config.toml
image_size = 32
translate = 0.12
widths = [64, 128, 256]
blocks_per_level = 3
optimizer = "soap"
eps = 1e-08
Rows from block 8, named by matrix and row number. Each number is 128 + 32 x the weight over its row's rms, rounded and kept within 0 to 255. All counts start at 0. After the name is the row's rms in percent of the matrix's.
# convs0: first 3x3 conv (model.decb.0.0.convs.0.weight, 128x256x3x3, standardized in use), inputs 132-153, a 3x3 kernel for each
convs0.90 096 [169 136 104 145 129 129  58 114 127  64 131 244 173  94 111 225 154 109 134 118 156 129 104  88 114 146 124  29 181  75 159 110  70 121  78 143 141 118 143 110 206 127 127 127 150 109  84 129 166  89  75  96 124 117 203 153 117 178   0 124 126 227 226 135  83 128 111  82 139 144 117 111  65 142 128   0  64   3 143  72  59 122 129 202 132 130  49 131 118 110 116 191  85 151  75 118 130 132 124 169 163 179 180 127 110  54 124 127 142 139 109 149 147 101 122 127 130 131 132 154 121 165 135 122 113  76 230  62  98   0 255 143 116 149 137 129 131 128 153 190  84 123  45 126 135 125 130  98  67  37 213 198 103 122 135 208  57 164 142 151  84 122 131 130 166 135 132 128 138 128 156 209 118 129 102  89 201  98  55 118 128  76 128  87 175 142 138 160 128 113 118 125 103 124 142 137 126  98]
convs0.91 089 [150 127 214 131 115  72  78  90  74 193 106  62 161 131 124  89 107 141 167 129 151 128 121 147 115 129 140  53 109 133 122 137 154 128 111 118 113 131 115 132  96 130 139  81 122 106 171 112 130  75 185  80 149 179 130 120 226 166  92  56  89 141 124 159 238  87 210 161 116 107 142 132 130 119 139 118  80 141  54 144 205 201 122 157  83 126   0 131 133   0 106 158 159 118 123 127 138 164 129 123  70  44 149 217 114 114 135 121 148 110  92  91 127 118  81 250 144 128 116 130 173 249 142 124 133 153 158  58 152 100 148 140 200 144 117 130 110 211 124 240  57 130 250 127 165 124 123  54 123 116 104  82 156 108 104 128 139 141 101 135 104  96 131 173 129 191 229 128 196 108 105 136 150 132 138 128 116  96  57 124 132 107 137 125 135  81 123 140 128 104 159 113 130 109 125  91 128 144]
convs0.92 131 [138 126 137 154 207 152 164 133 129 112 129 131 190  96 131 119 125 129 128 130  94 118 122 136 126  97 107 123 104 138 128 144 127 128 133 129 168 117 127 125 118 142 111 112 139 134 127 153 136 125 128 134 126 153 135 126 117 122 170  93  79 130 107 144 162 126 126 145 161 123 118 127 127 126 146  88 127 147 127 205 126 128 145 153 129 128 136 140 123 152 145 103 139 148 126 128 117 141 133 127 114 115 112  90 120 129 131 144 129 139 109 109 125 127 130 116 129 126 186 128 127 127 127 108 133 140 120 130 129  94 151 135 166 150  88  75 111 124 125 157 127 161 128  91 111 133 128 122 152 123 128 117 133 129 125 127 127 155 127 132 129 129 124 129 179 121 126 118 109 128 126 147 155  73 125 132 117 177 128 140 123 102 115 140 125 104 105 165 100 119 124 122 158 102 142 125 103 105]
convs0.93 091 [132 168 138 163  86 105 125 149 119 123  39  99 121 126 189 173  89 114 136 127 117 161 152 156  95 121 114 144  86 115 124 126 144 130 175 134 115 139  95 125 157 124 120  88 113 134 106 106  98 131 126 146  25 130  74 134 145   0  63 226 162 136  50 122  77  93  58 131  96 100 108 152 148 208 185 109 139 118 125 151  26 160 158 228  60 169 255 116 136 240 119 129  86 157 153 138 151 168  88 115 127  65 133 226 116 197 151 149 119 127 151 119 215 138 143 133 137  74 160 122 135 119 128 117 125 133 232 105 129 158 116 144  70 128 203  91 172 124 107 144 161 110 102 117  88 186  82  70 142  74 146   0 108 132  13 118 112 150   0 106 152 151 128  99  95 164 161  93  79 117 128 145 121 151 129 122 129 134 215 138 165 115 107 150 134 159 157 117 134 108 138 130  99 107 118 116 136 111]
convs0.94 112 [115 131 137 145 127 136 123 137 154 149 144 163  94 122 125 136  91 118 111 125  51  95 119 122 106 141  93 117 107 118 127 129 126 106 123 141 133 128 137 118 115 139 151 133 126  82 117 194 131  90 126 121 144 112 150 101  87  99 153 135 128 149 134 118 126 117  88 122 126 130 125 127 123 135  71 126 163 115 128 135  77 121 129 131 107 183 199 103 198 106 152 124 116 128 120 123 129 107 114 168 129 134 131 131 130 128 143 118 127 128 130 106 116 114 125 141 128 134 144 136 129 150 164 140 145 150 114 129 126  90 115 130 118 105 119 125  92 129 130 128 137 128 127 130 118 165 108 129 126 150 141 127 121 109 129  73 114 136 134 123 127 130 121 126 126 134 144 130 112 127 137  90 134 131 125 151 135 115 172 136  90 118 134 115 100 118  60  71 128 134 128  70 113 123 137 125 131 130]
convs0.95 079 [ 77 230 128 109 115 169 132 119 180 172 129  70 147 128 104 161 120 128 124 165 125 109 192 212 209 144  90 221  62 245 190 146 111 140  39 128 117 136  90 119 112 124 121 117 142 129 118 126 171 126  88 103  38 120 107 127  89 128   0 127 163 123 128 125 135 126 115 139 149  61 129 129 122 210 128 160 149 105  83 126 100  73 232 138 104 135 123  77 136 138 130 111 138 120 162 130 195 183 129 137  97 123 144 128 133 163 149 137  71  91 113 133 111 184 129 150 149 124 128 170 132 115 138 121 128 127 129 254  72  48 255 134 127 127 206 120  51 157 128  48 253 141 161   0 142  76 171 104 122 128  20 168  80 103 117 181  66 183 124 109 122 128 166 126 133 157 120 146 128 130 151 114  91 128 128  85 121  24 255 236 126 162 121 115  86 144 181  88 126 169 133 123 119 124   7  97 123 125]
convs0.96 078 [ 83 127 137 126 150 121 101  75  57 136 111 129  32 135 132 203 128 103 123 120 128 133 131 117 132  79 207 128 132 107 127 140 139 195  95  98 104 137 106 123 130 129 154 132  93 127 116 128 156 176 106  74 200 124 164 135 132 118  97 136 110  64 134 129 137  48 124 160 103 107 130 130 132 104  90 194  53 124 180 135 139 118 169  93 164 109 137 165 122 255 127 132 231 123 128 224 157 236 137 125 202 148 128  83 133 109 136 133 153 150 130 114  99 159 152  93 130  73 118 121 129 128 136 154 162 127 134 112 123  97 169 156 130 118 172 124 127 110 121 102 172 147 136  92 131 127 129 168  98 190 144 130  97 159 132 136 110 111  26 120 120 130 183 244 151 142 131 184 139 123 120 134 126 129 147  65 153 105  64 200  61 158  73 143 132 128 135  76 131 130  96 125 165 135 173 127 134 145]
convs0.97 104 [154 121  84  69 148 157 126 154 144  70  92 114 127 114 106 146 165 117 127 160 134 108 113 136 127 129 110 125 128 127 106  78 101 125 128 127 130 127 210 128 155 130 104  95 107 146 146 100 100 189 147 141 139 128 135 137 193 252 123 100 128 124 137 128 151 187 138 142 172 146 138 127 175 124 129 123 112 116 128 127 117 128 128  99 127  55  71  78 127 129 147 129 105 150 149 125 128 142 178 121 125 134 123 151 140 127 105 126 128 116 128 104 132 118 124 124 140 131 144 208 132 117 131 132 109  73 127 159 138 198 125 132 125 169 149 132 130 128 117  99  99 128 142 127 126 141 109 186 126 127  98 121 131 118 127 123 117 125 125 112 129 115 188 133 131 123 169 159 110 163 174 111 127 134 121  93 130 111 135 128 125 131  89 125 159 147 128 137 138 161 128 131 139 154 143 133 126 108]
convs0.98 121 [109 122 190 128 146 133 195 124 155 133 131 126 137 138 124 130 129 125 149 120 120 139  58 127 131 129 130  97 121 153 151 123 136 173 131 121 123 126 128  85 125 128 126 132 128 145 145 171 124 130 125 153 126 106 137 143 120 148 162 126 111 192 134 142 145 127 133 128  80 128  60 102 121 128 133 131 128 129 143 243  65 119 163 126 109 120 140 131 104 127 127 100 125 124 128  88 132 117 116 115 127 138 122 128  59 113 127 124 150 100 126 130 145 128 249 238 163 122 129 124 128 129 132 100 125 148 119 132 160 128 127 104 131 134 171 127 126 127 112 128 160 158 125 149 135 129 121 105 142 131 119 133 157 148 122 153 127 134 121 149 174 145 139 184 123 118  97 136 110 113  22 127  95  81  99 145 105 109 128 117 129 175 255 134 131 173 132 128  88 130 117 100 139 124 127 109  95 121]
convs0.99 079 [128 117  87 123  67 175 138 124 128   0 157 162  94 128 138 232  74 130 192 154 119 255 190 114 121 129 112 130 218 128 150 227  56 113 133 110 119 154 159  85 147 126 113  56  59 225 167 145 123 133 125 121 112 124 128  78  90 111 255 125 158 174 170 127 126 144 111 110 122  99  86 136 125 133 128 152 129  77 128 131 132 120 132 104 169   3 127 139 133 172 149 122  67 128 119  84 120 132 172 127 148 131 136 126  86 107 163 147 128 119 130  94  54  44 124 130 134 187 163 183 112 132 105 137 136 131 159 128  67 255 166 126 113  99 166 179 137 127   0 112 128 122 225 165 135 133  97  11 108 134 142 134 137 172 105 124 128 100 117 132 129 171 126 139 134 123 109  83 114 151 147 136 127  39  45 114 137  82 114 127 142 145 255  72 170 172 210 138 176 108 118  88 133 161 126 137 174 140]
convs0.100 064 [101 122  58  78  10  65 126 104 164 118  35 174 126 117 138 127 157 106 114 102 110  66 111 156 123 128 128 163 119 103 144 133 113 127 156  62 121  66 255 178 140 157 138 117  93 164 115  84 222  95 160 104 149 150  18 128 191 128 253 118  99 146 120 141   0 165 159 138 126  79 125 147 118 146 125 124 143   0 107 118  49 137 152 120 215 209 101 213 151 135   5 194 135 130 137 141 163 152 124 140 131  77 167 128 123 168 161  47 155 147 137 114 124 117  98 128 100 103 125 121 141 133 136 128  46 118  83 135 121 224 129 130 115 171 146 124 108 131 112 129 119  62 113 151  13 125 167 123 130 124 129 145 107  76 121 111 131 240 134 132 134 128 119 131 118 109 148 127 128 104 108 126 207 255  94 163 129 113 105   0 134 178 141 161 114 101 126 185  99 132 120 115 123 112 127 145 137 144]
convs0.101 069 [117 129 117 194 132 131 129 129 128 123  80 127 128 137 127 151 108 107  24 107 124 129 128 141 109 125 118  91 101 240  93  72 190  84 141 122 134 139 127  61 111 237 118 255 127 153 105  90 107 160 192 126 150 156 133 136  34 162  88 117 200  46 122 127 120 124  74  72 124  89  61 128 106  29  93 115 255  99 158 138 138 103 190  81  98   0 209 144 116   0 128 173 131 162 126 169 215 114 138 255  51  80 127 127 131 108 121 129 130 145 136 116 137 124 158  90 124 191 226 132 132 142 126 176 124 130  77 167 145  71 161 168 108 175 116 120 121 123 177 150 137 156  87 111 129 124 128 127 124 150 127 125 109 139 111  68 136  88 105  35 114  68 145 128 173 128 153 127  78 101 226  86 112 128  89   1 158 141 123  54 205  93 113 119 211 188 128 211 123 130  92 134 119 188 117 126 170 132]
convs0.102 076 [135 124 116 105 135 131 110 144 154 134 185  75 143 134 205  81 121 127 218 141 109 119 146 130 107 255  50 113  99 122 199 162   2 180 101 145 125 131 146 129 167  33 129  57 127  98 131 155 176 183 112 136  84 122 138 189 136 157 100 166  79  48 133 107 141 130 130 123 121 150  58  38  80 152 137 157 172 110 158 120  98 214  95 183 157 132  96 100 209 140 170 174 122  98 164 134  97  87 177  57 100 155 120  53  67 107 143  97  40 155  55 194 150 136 106 127 161 208 127 134 128 122 151 126 155 132 135  89 112 159 123 126 132 121 172 138 120 139 101 162 166 191 227 122 123 255 120 121 126 183 105 127 115  82 128 109  37 136 137  97 117 109 133 140 136 144 110  77 123 134 130 144  90  43  75 144 127 132 135 156 172 100 124 151 119 114 114  99 192 155 144 131 134 124  88 124 106 117]
convs0.103 090 [129 143 131 155 107  87 130  94 126  89 128 129 122 147 128  66 129 127 128 121  88 157 122 128  41 124  91 129 191 140  98 129 109 168 129 114 130 156 245 130 128 117 104  69 201 128  69 139 111  67 126  93 136 106 135  62 128 131 158 140 161 125 116 114 137 137 137  94 110 120  50 131 190 103 137 144 230 156 136 157  30 149 128 127 127 158 186  33  38 113 110 129  90 136 141 160  89 156 128 117 169 140 102   1  55 122 139 126 149 140 114 127 148 177 116  81 128 142 161 122 130 116 150 133 130 142 117  94  91   0 133  85 133  73 149 152 133 171 170 175 136 173   0 179  17 128 109 100 131  53   0 109 159 117 208  99  97  97 129 116 120 156  95  82 196 148  85 172 210  94 127  61  56  12 127 129 134 124  31 122 131  12 148 128 148 110 159 158 136 167 218 134 135 146 118 180 133 109]
convs0.104 115 [139 131 132 129 140 123 125  74 122 150 127 170 131  64 112  90  99  70 111 102 120 124 128  48 151 120 135 114 131 110 116 124 169 139 125 169 135 124 123 127 148 135 156 127 120 123 149 129 128 121 105 121 118 179 103 125 151  99 161 139 119 113 155 127 159 134 129 130 130 156 128 145 134 126  55 129 106 101 126 191 121  87 132 127 190 130 116 162 117 129 111 154 128 150 117 119 138 122 129 113 159 128 128 131 128 128  87 128 116 138 154 129 131 144 131 157 110 208 141 128 109 127 137 115 131 136  96 143 130 147 108 128 129 105 151 126 180 170 154 124 128 138  90  57 132 110 128 140 127  90 116  91 124 151 128 129 141 123 127  78 147 133 109 118 132 128  99 106 142 129 109 103 118 121 144 191 128 142 201 214 128 124 131 126 137 104 132 115 126 126 119 118 129 102 153 135 134 147]
convs0.105 093 [127 128  18 137 118 118 107 113 149 149  74 119  85 133 134   7  99 109 115 123 157 128 129 131 196 139 130 128  52 154 130 133 108 127 103  90 124 125 127 152 164 189 193 111 160 127 128 130 128 135 122  55  77 152 120  82 207 127 198  36 242 122  99 129 128 138  82  98 134 140 122 103 206 138 121  24   0 127 110 148  55 126 139  94 228 191   0   0  68 175 131 107  91 168 141 110  99  64  81  79 166 148 163 113  33 121  29 120 123 130  63 129 126 157 123 122 128 141 157 115 124 120 129  65  67 127 100 186  97 252   0 166 135 134 173 155 155 138  93  96 118 161  75 137 115 142 197 120 135 107 169  68 140 123 128 131 129 249 164 245 142 231 121 126 126 105 112 125 108 208 155 117 205 141 162 140 127 148 143 205 125  78 160 129 137  42 117 126 135 151 153 129 123 178 166 158 143 127]
convs0.106 073 [137  82 128  93 125 151 156  91 137 134 167 144 155 128 160 118 148 125 140 123  93 119 120 105 145 128 115 193 193 219 111 126  71 128 145 115 135 139 123 129 126 156 109  88 130 130 137  82 191  97  71 103 123 131 126  72 113 135 127 133 124 129  57 112 130 227  73  92 126  74  80  81   0 149 130  91 150 140 150 115 172  66  90 130 116 102  92 115 162  23 124 135  44 156 135  37 128 143  94 133 122 192  69 122  50 125  98 105 147 126 191 111 194  72 126 155 128 133 150 201 152 117 123 140 131 128 160 138  73 147  97 152 165 131 117 126 138 131 158  90 127 111 228 109 139 155 158 233 164 107 144 122 140 197 130 124  90  64 124 145  93 137 152 119 145 112 124 138 138 128 136 130 139  91  99 229 180 117 119 132 111 202 106 106  64 125 190 127 158 117 105 177  82 135 105 106 128  99]
convs0.107 093 [ 87  87 154 159  56 108 255 133  95 129 249 139 255 116  97 127  43 172 112 133 121 118 123 139 129 129 125 127  21 155 127 123 139 116 255  75  78 104 147 120 115 132 124  85 123 142 103 127 121 128  25  93 123 105 195 153 138 151 135 128 131 128 152 107 141 155 127 144 162  41 131 169 173 145 133 140 148 117  77 111 113 144 229 198 100 129 147 106 199 111 128 122  76 118 134 164  96 118 128 255 127 144 125 123 144 121 183 133 133 122 117  46 156 128  70 215 139 126 148 167 137 121 181  98 112 131 176  27 134  78 131 170 160 255 139 136 141 113 109   0 170 134 132 154 126 133 127  94  59 144  31 119 214 104 147 121 125 130  63 120 133 169 140 202 127  78  97 144 131  88 143 127 103 145 191 211 120 120 155 124 124 124  68 131 218   0 138 144  93  70 134 108 133  71 116 109 125 126]
convs0.108 098 [132 128 132 121  75 134 124 159 132 126  55 127 191 125 132  97 122 162 125 117 143 129 134 137 127 103 129 160 130 128 132 129 133 132  72 130 131 136 125 122 110 187 114 134 163 103  98 128 149  43 118 130 113 151 176 132  38 120  94 194  79 136 157  87 132 100 124 146 115  72 110 128 124 127 101 120  48  90 137 128 123 128 139 129  99 118 101 114 118  58 128 136 145 185 128 130 125 103   0 147 139 223 118 128  96 143 131  90 122 120 101 128 131 159  76 128 139 127 127  12 214 163 139 148 128 121  45  48 139   8  81 124 118  99 174 132 125  59 118 150 114 104 131 189 141 112 105 128 123 125 157 106 112 203 140 130 141 101 248 123 178 115 146 112 164 158 169 153  85  82 141 118 129 153 120  98 107  73 148  94 127 128 126 117 130 133 107 112 129 109 155 128 110 127 114 146 130 126]
convs0.109 092 [123 132 139  66 108 178 126 109 142 121  73 126 207 141  50 108 158 170 127 130 119 124 130 119 161 189 158 144 114   0 125 129 227 126 235 151 122 184 132 116 116  67  80 120 102 136 162 144 127  83 255 124 114 101 159  68 125 131 188 112 131 130 106 137 136 173 210 130 151 204 121 142 118 148 125 129 255 153  85 121 121 160 187  29 107 222 206  43 126 120 171 204 134  93 125 127 102 115 156 185 112 128 148  46 126 128 129 127 104 160  90  94 114 126 172 143 146  69 107 114 124 125  97 174 184 212  30   0 128 233 182 104 148 152 132 118 105 126 138 131 125 152  22 132 130 139 139 131 153 132 125 170 116 165 130 127 105  80 217 128  72 118 153 156 126 175 108 187 125 101 129 129 134 159 106 123  71 125 128 119  86 164 125 127 130  15 133 105 177 101 102 124 143 114 137 115 116 121]
convs0.110 086 [141  79 160 173  65  33 135 168  74  84 202 127 125  65  85 219 109 133 113 149 101 126 127 209 128 124 132 134  22 145 115 127 102 151  98  32  96 153 155  49 113 156 125 107  87 124 161  86 138 121 115 125 145 152  86 209 109 131 125 146 138  82 145 102 124 140 104 161 163 110 121 105 100  43 128 108 154 145 127  46 151 127 130 139 133 133   0 129 135  39 121 126 129 143 143 126  54 116 128 103  88 137 132 110 201 139 147 129 131 189 150 127 140 124 106 125 106 139 127 128  56 104 129 132 129 130  43 172 118  44 200 150 203 153  71 186 121 131 178 128 130   0  72 109 153 130 128 118 125 158  96 206 191 136 137  79 181 180 147 153 157 122 138 151 162  89 123 144 157 126 128 130 135 149 182 156  72 208  67 100 128  70 117 128 255   0  68 177 116 125 112  49  90 121 128 204 139 110]
convs0.111 097 [196  42 139 203  93 142 195 132 142 129 136 135  36  97 121 124 127 135  83 128 123 124 132 106 128  49  75 129 175  91 135  46 131  65  89  84 116 124 103 120 142 139 120 127  60  88 155  59 129 243 123 126 171 163 163 112 124 107 109 126 143 119 133 115 117 125 141 130 122 132 138 152 114 147 163 130   0 136  92 128 115 126 183 156  73  78 190 161  97 129 142 115 155 147 156  85 133 124  92 128 129 110  70 237 124 144 119 128 129 130 133 131 129 145 129 133 148 133 128 144 130 143 117 138 128 170 184 124  90   0 255 129 143 133  36 144 151 149 122 126 131 137 203 104 104 116 128 127 143 195 149 142 161 147 147 120 139  69 130 121 127 128 116  98 217 142 118 110 137 110 121 126 128 112 124 164 107 123 127 100 129 124 121 131 126  91 130 176 101 147 129 125 149 125 128 136 147 131]
convs0.112 095 [129 208 164  65  93 132 127 110 130  74 166 113  13 224 153 143  64 108 156  60 155 130 164  88  99 173 146 123 129  38  66 140 138  66 112 172 136 147 118 152 166  99 119 134  76 128 141 156 136 113 209 168 158 136 163 109 146  34  82 220 140  54 137 150 132 155 135 138 149 142  32 144 101 213 133 207 124 119 128  11 128 147 246 128 155 128   0 210 123 117 103 161 112 122 126 174 239 154  97  76 193 119 178 108 141  88  98 112  44  77 135  82 128 141 139 186 136 106 124 117 200 154 149 118 122 118 135  92 166 159 124 144 174  61 203 203 128  44 109   1 177 123 187 191 113 103 170 103 243 104 160 141  86 100 104  98 106 171 126 154  94 127 173  95 111 125 125 188   0 124 171 181   0 145 107 143 129  83 141 171 139  95 114 126 164 129 153 132 158 128 141 127 130 127 128 116 135 118]
convs0.113 090 [152 154 135 133  86 127  91 127 123 113 115 116 131  98 147 143 120 118 196 138 128 252 136 160 200 202 124 125 129 138 109 148 128 138 128  99 130  93 159  97 104 125 120 154 122 211 134 156 115 151 127 127 142 129 142 160 141 113 121 141 134 127 144  68 107 137 122 119 168 144 128 156 129 134 169  95 129 185 156 131 255 113 132 117 132 139 124 130 148 116  98 101 113 156 133 129 179 234 128 107 119  38 108 150  26 155 135 127 161 140  88 127 123 127  77 173 202 123 108 134 127 140 166 153 152 120 130 130 129 129  45 188 140 112 101 114 129 113 124 124 128 103 107 127 129 138 124 138 123 138 158 130 197 126 143 136 127 128  99 108  50  99 184 152 110 116 128 131 121 146 128 124 154  83 127 119 114 166 117 123 128 123 130 143 140  97 159 144 136 155 135 122 142 186 128 152 177 228]
convs0.114 093 [117 161 135 144  71 255 122 124 164  74 133 135 125 125 139 143 162 129 144 101  80 128 130  71  58  48 106 150 128 104 118 129 125  97  98  98 112 154 135 141 142 188 139 119 138 115 128 164  96  99 142 151 123 118  97 128  87  75 142 138 169 143 128 124 135 127 148 127 116 124 124 141 108  38 126 114 185  95 118 131  77 169 169  56 150 230 114 113 133 132 130 169 132 103 116 129 165 118 126 111 137  75 106 106 128 110 139 195 132 142 143 204 142 129 255 149 207 129 127 126 135 131 135 127 128 121  75 126 107 123 145 144 118 103 119 137 120 110 106 122 146 129 165 141 151  93 156 114 136 114 149 171 137  86 121 159 156  66 125 132 106 178  66 131 139 150 150 129 154 135 127 127 129  86 131  56  87 126 118 108 128 204 125 113 129 159 128  18 129 129 120 122 138  92 163 141 134  84]
convs0.115 094 [124 122 110 128 129 128 116 132 154 144 137 118 108 128 102 125 133  90 203  16 105 133 128  98 139  55  55 161  78 137 144 142 120 103 153 121 166 101 138 143 128 149 110 143 136 126 116 135 134 128 143 132  97 129 131 122 193 128 128  96 144 167 110 119 113 124  96 133 168 128 134 131 156 101 123  84 127 130 113  24 117 148  96 134 128   2 160 135  18  97 132 118 188 128 202 126 149 224 120 131 134 112 162 161 111 128 130 129  94 121 105 118 142 138 193 102 132 128 111 127 119 129 104 137 126 125 130 129 129 206 123 142 169  79 198 128 135  91  80 120 139 141  63 109 156 122 140 134 153 179 124 149 121 117 189 114   7 183 114 132 131 134 155 142 143 127 168 233 126 255  95 138 127 106 113 141  84 125 135 133 137 131 121 161 114 126 166  96 126 124 140 132 130 139  68 102 132 134]
convs0.116 103 [171 137 123 128 122 146 152 134 137 128 131  56 157 114 163 122 195 104 120 119  23  96 129  64 148 136  97  82 142 123 136  86 108 111 126 141 135 119 131 129 201  53 154 137 109 118  95 127 128 141  68 160  75 134 153 175 155  24 115  82 128 195 207 132 111 136 125  79 123  96 122  65 161 147 114  58  77 164 135 120 133  79 196  43 105 108 255 152  52  64 123 140 154 173 195 136 147 214 174 255 178 128 134  65 175 177 127 141 121 128 171 127 148 127 128 126 138 129 143 165 124 124 213 131 158 126 230 172 102  58 129 127 148 130 124 186 122 133 131 123 113 186  46 121  70 121 121 110 134 128  85 148 127  75 138 127 124 142 143 112 140 164 124 134 119  81 146 129 116 116 127 127  66 128 123  56 175 169 122  60 129 210 254 186 124  60 180 119 130 113 119 127 140 111  61 127 127 118]
convs0.117 095 [157 131 108 138 133 146 131 140 129 127 131 159  90 127 118 128  94 138 104 128 143 126 176 158 121 131 113  83 146 132 124  32 133 129  69 113 144 102 114 255 141 133 130 188 178 131 135 124 106 139  78 128 187 130 129 176 123  98  99 141 154 124  77 197 167 173 161 161 122  43 142 181 124 174 119 134  74  81 101   0 178 136 118  75 218 136 129 112 136 150 128 124 126 197 124  64 128 128  83 130 160 105 138 143 125 116 120 151 106 126 255  77 111 133 124 150  72 142 137 130 154 164 127 122 140 140 109 138 237  53 255 126 167   0 160 177 148 152 137 129  90 102 215 221  28  96 114 147 156 132 119 127 123 142 130 131 109 142 112  77 130 228 136 120 127 183 108 126  90  75 131 108  89  95 152 145 102  92 130 128 129 122 152 173 115 143  96 128 133 121  83 103 139 123  51 131 122 131]
convs0.118 094 [137 128 145 131 158 140 162 135 129  63 128 120  94 122 145 157 128 130 116 138 129 111 144 118 106 174 128 162 119 101 119 132 151 127 149 147 111 127 127 105 119 126 141 167 149 132 122 142 120 124 142  85 128 117 124 190 133  99 139 110 119  60 131 125 115 114 146  88  87 132 123 117 114 127 104 118 152 119 134 175 120  84 138  98 129  97  91 124 107 139 125 105 127  96 134 128 152 163  99  89 123 215 140 147 132 125  76 122 157 116 131 130 129 140 130 145 136 127 131 116 143 163 147 134 130 131  60 126 152 131 117 119  90 159 118 126  99 138 128 125 118  81 128 142  65 131 225  58 152 131 122 149 103  13 193 119 121 204 134 150 118 131 160 134 126 130 147 149  82 164 148  53 166 118  17 111 125  90  71 166 192 153 139 255 143 169 182 146 127 112 126 127 132 130 140  93  91 129]
convs0.119 084 [115 106 119 113 116 121  97 114 140 119 125  96 123 112 116 148 201  61 111 115 128 133 155 128  80 119 125 132 128 127   8 128 158  76 126 108 167 163 120 203 122 112 101 107 143  62  81  76 103  82 184 101 134 126 127 143 132 148  97  19 131 127 103 131 136 111 132 128 175 145 114 127 121 178 114 126 140 140  74 160  69 130 153 127 100 231 191  80 127 116 167 174 143 127 112  60 127 124  47 123 164 137 117  81 152 164 171 133 130 146 194 135 129 128  56 129 123 146 116 128 130 128 134  99  98 127  77 146 162 164 145 135 150 135 142 131 115  77  87   0 210 140 119  99 131 165 123 137 172 130 130 137  29 147 143 101 118 184 132 135 115 127  95  25 124 160  82 124 134 131 128 153 203  94 128 127 157 113 135 154 127 152 206  68 126 178 114 108 134 128 137 117 150 127 121 129 113 117]
convs0.120 039 [146 170 134 113 116 128 125 193 142  67 119  53  21   0 133 121 101 129 165 143  70  95 109  79  72 130 138   0  21 111 114 124 128 111 109 137 236 122  45 136 136 122 243 117 210 112  88  95 136 142 182  90 100 199 124  90 131 126 121 131  99  80 128 143 178  75  53 116 135  97  64  95 118 121 141 109  93 167 183  98 125 155  93 126 131 154 121 170 101 129 123  99 188 166 195 138 131 210 206  93 111 130 108 142 110  88 130 111 129 143 120 123 130 124 136 134 124 124 143 127 103  99 115 109 138 133 165 130  71 215 127 129 165 159 163 111 135  77 111  87 119 125  95  63  99 129 115  85 234 160  41 193 135  91 126  20 101 128 132 164 154  46 118 133  78 132 173 156 255 255 158 137 125 101 141 115  37 124   7  81 185 161 127 165 227 125 128 130 124 121 238 154 125 142 226 128 171 128]
convs0.121 092 [ 82 108 252 130 126 172 111 114 122 108 141 127 108  81  92 192 131 131  99  73 124 125 130 148 132 129 106  65 164 135 130 106 197 215 255  78 128 126 160  77  99  50 126 115 128 128 158 164 142 107  75 147 148 124 104 115 106 137 113 183 126 118 140 118 138 138 137 133 130  63 128  83 134 125 134 184 146 134  66 150 165 119 153 207 127 127 180 126 131  86 127 137 151  48  53 126 139 130 128 157 171 131 232 166 195  70 104  13 148 144  99 123  64  48 124 193 125 102  77 123 117 124 133 108 121 255 104 143 163 135 112 232 255   0 119  95 143  96 125 136  19 109 117 105 127 146 130 136 129 128 137 117 128  77  34 138 157 122 112 130 105 143 122 129 136 128 134 113 130 129  90 126 134 111 140 128  58 148 153  31 112 109 139 128 128 127 120 117 154 118 136 100 113 124 132 122 102 124]
convs0.122 096 [ 82 126  32 130 118 117 104 143 138 133 125  99 160 166 132 152 128 136 135 112  68 100 139 170 138 182 137  22 119 148 177  70 234 155  73 132 152  89 180 165 170  96 118 107 179 132 168 128 108 171 128  68  97 126 102 141 150  60  48 146 192 126 129  85   9 108 122 125  96  78 128 115 195 110 127 242 134  89  91 132 151 129 128 238 125 109 135 109 136 124 141 100 168 196 128 128 154 129 102 131 216  88 131 129  61 207  78 143 117  75 177 118 198 125 127 154 124 114 123 155 123 122 128 133 147 130 216 171 118 131  32 154 132 103 212 131 178 104 163   0 169  83 175 181  48 126 186  87 150 141 127 124 123 134 132 128 152 114 140 130 164 124  77 157 197 139 138 138 144 144 123 123 204 255 100   0 116 141  86 131 107 117 246 120 136 120 174 123 128 131 161 114 109 131 145 181 121 163]
convs0.123 086 [163 145 107 191 133  29  62 125 198 196 133 129  63  98 135 176  51 232 125  33 165 133 125 161 115 255 130 126 106 123  67 246  87  49 149  78 173 133 128  69 119 138 143 130 110 156 125  41 150 153 141 183 131 175 105 131 125 120 149 186 152 126 129 165 163 182 127 128 166 122 129 129 169  47 182   0 114 189  88 213  59 122 127 125 130 126 213 144 158 165 123 120 191 129 129 109 153 130 140 114 138 131 143 145  73 130 101 141 120 141 115 129 131  88 128  37 100 164 129 123  97 135 127 139 166 128 216 172  80  76  44 131  55 208 141 119  87 219 105 247  42 135 214   0 133 182 130 127  89 168 146   4 160  89 104 147 103  29 222 100 154  98 127 127 136 144 124 147 127 153 132 164  87 127 136 148 152  98 158 153 129 168  60 105  36 213 121 110 153  68 124 126 127 141 116 129 131 142]
convs0.124 094 [140 113 126 108  88 204 128  24 183 255  87 251 159 108 140 198 124 118  76 114 120 136 161 114 130 142 123 128 155 129 159 118 192 133 130 171 137 131 128 124 102 112 115 125 139 115 136 136 111 152  40 148 104  93 122 129 126 255  88 116 101 129 129 120  90 110 120 109  72 102 110 133 195 145 152 116 136  73  33 128 129  65  35 193 101 154 147 177 156 153 137 102 128 179 106 126 119 101 152 176  76 163 110 113 131 129 106  98 128 156 127 127 136  40  90 136 126 136 122 119 119 179 137 112 117 128 135 177  62 141   0 235 116 183 101  76 131 119 143  85 123  88  82  66 127 134 165 126 159 118 135 149 130 114 131 101 197 128 126 142 124 142 163 132 122 115 128 135  81 107 136 174 105  32 127 146 102 117 125 196 160 110 133 125 128 142 160  90 126  99  96 139 147 109 199 149 114 144]
convs0.125 102 [146 132 110 121 131 142 123 124 124 108 141 135 147 130  86 129 186 110 169 138 202 146 205 123 143 122 144 130 234  65 133 130 122 163 128  98 133 136 134  93 128 118 107 126 125  94 127 142 124 211 128 131  62 134 167 165 115 128 132 127  98  86 130 143 136 165 140 128 139  80 103 144  76 115  54 120 106  58 135  53 160 124 126 175 128 157 146 133 105 195  74 128 158 121 126 121 129 145 141  90 106 134  83  92 132 126 136 105  97  76 126 122 155 144 101  92 104 116  69 128 125 145 152 128 115 120 114 115 117  12   0 135 127 163 128 122 128 153 135  86 121 134 147 101 131  93 129 123 150 119 136 144 128 143 112 125 137  73 146 127 125 129 152 145 119 156 125 115 133 122 106  60  42 152 166 115 115 128 130 127 127 139 114 125 118 177 124 127 148 133 128 119 128 138 137 126 128 135]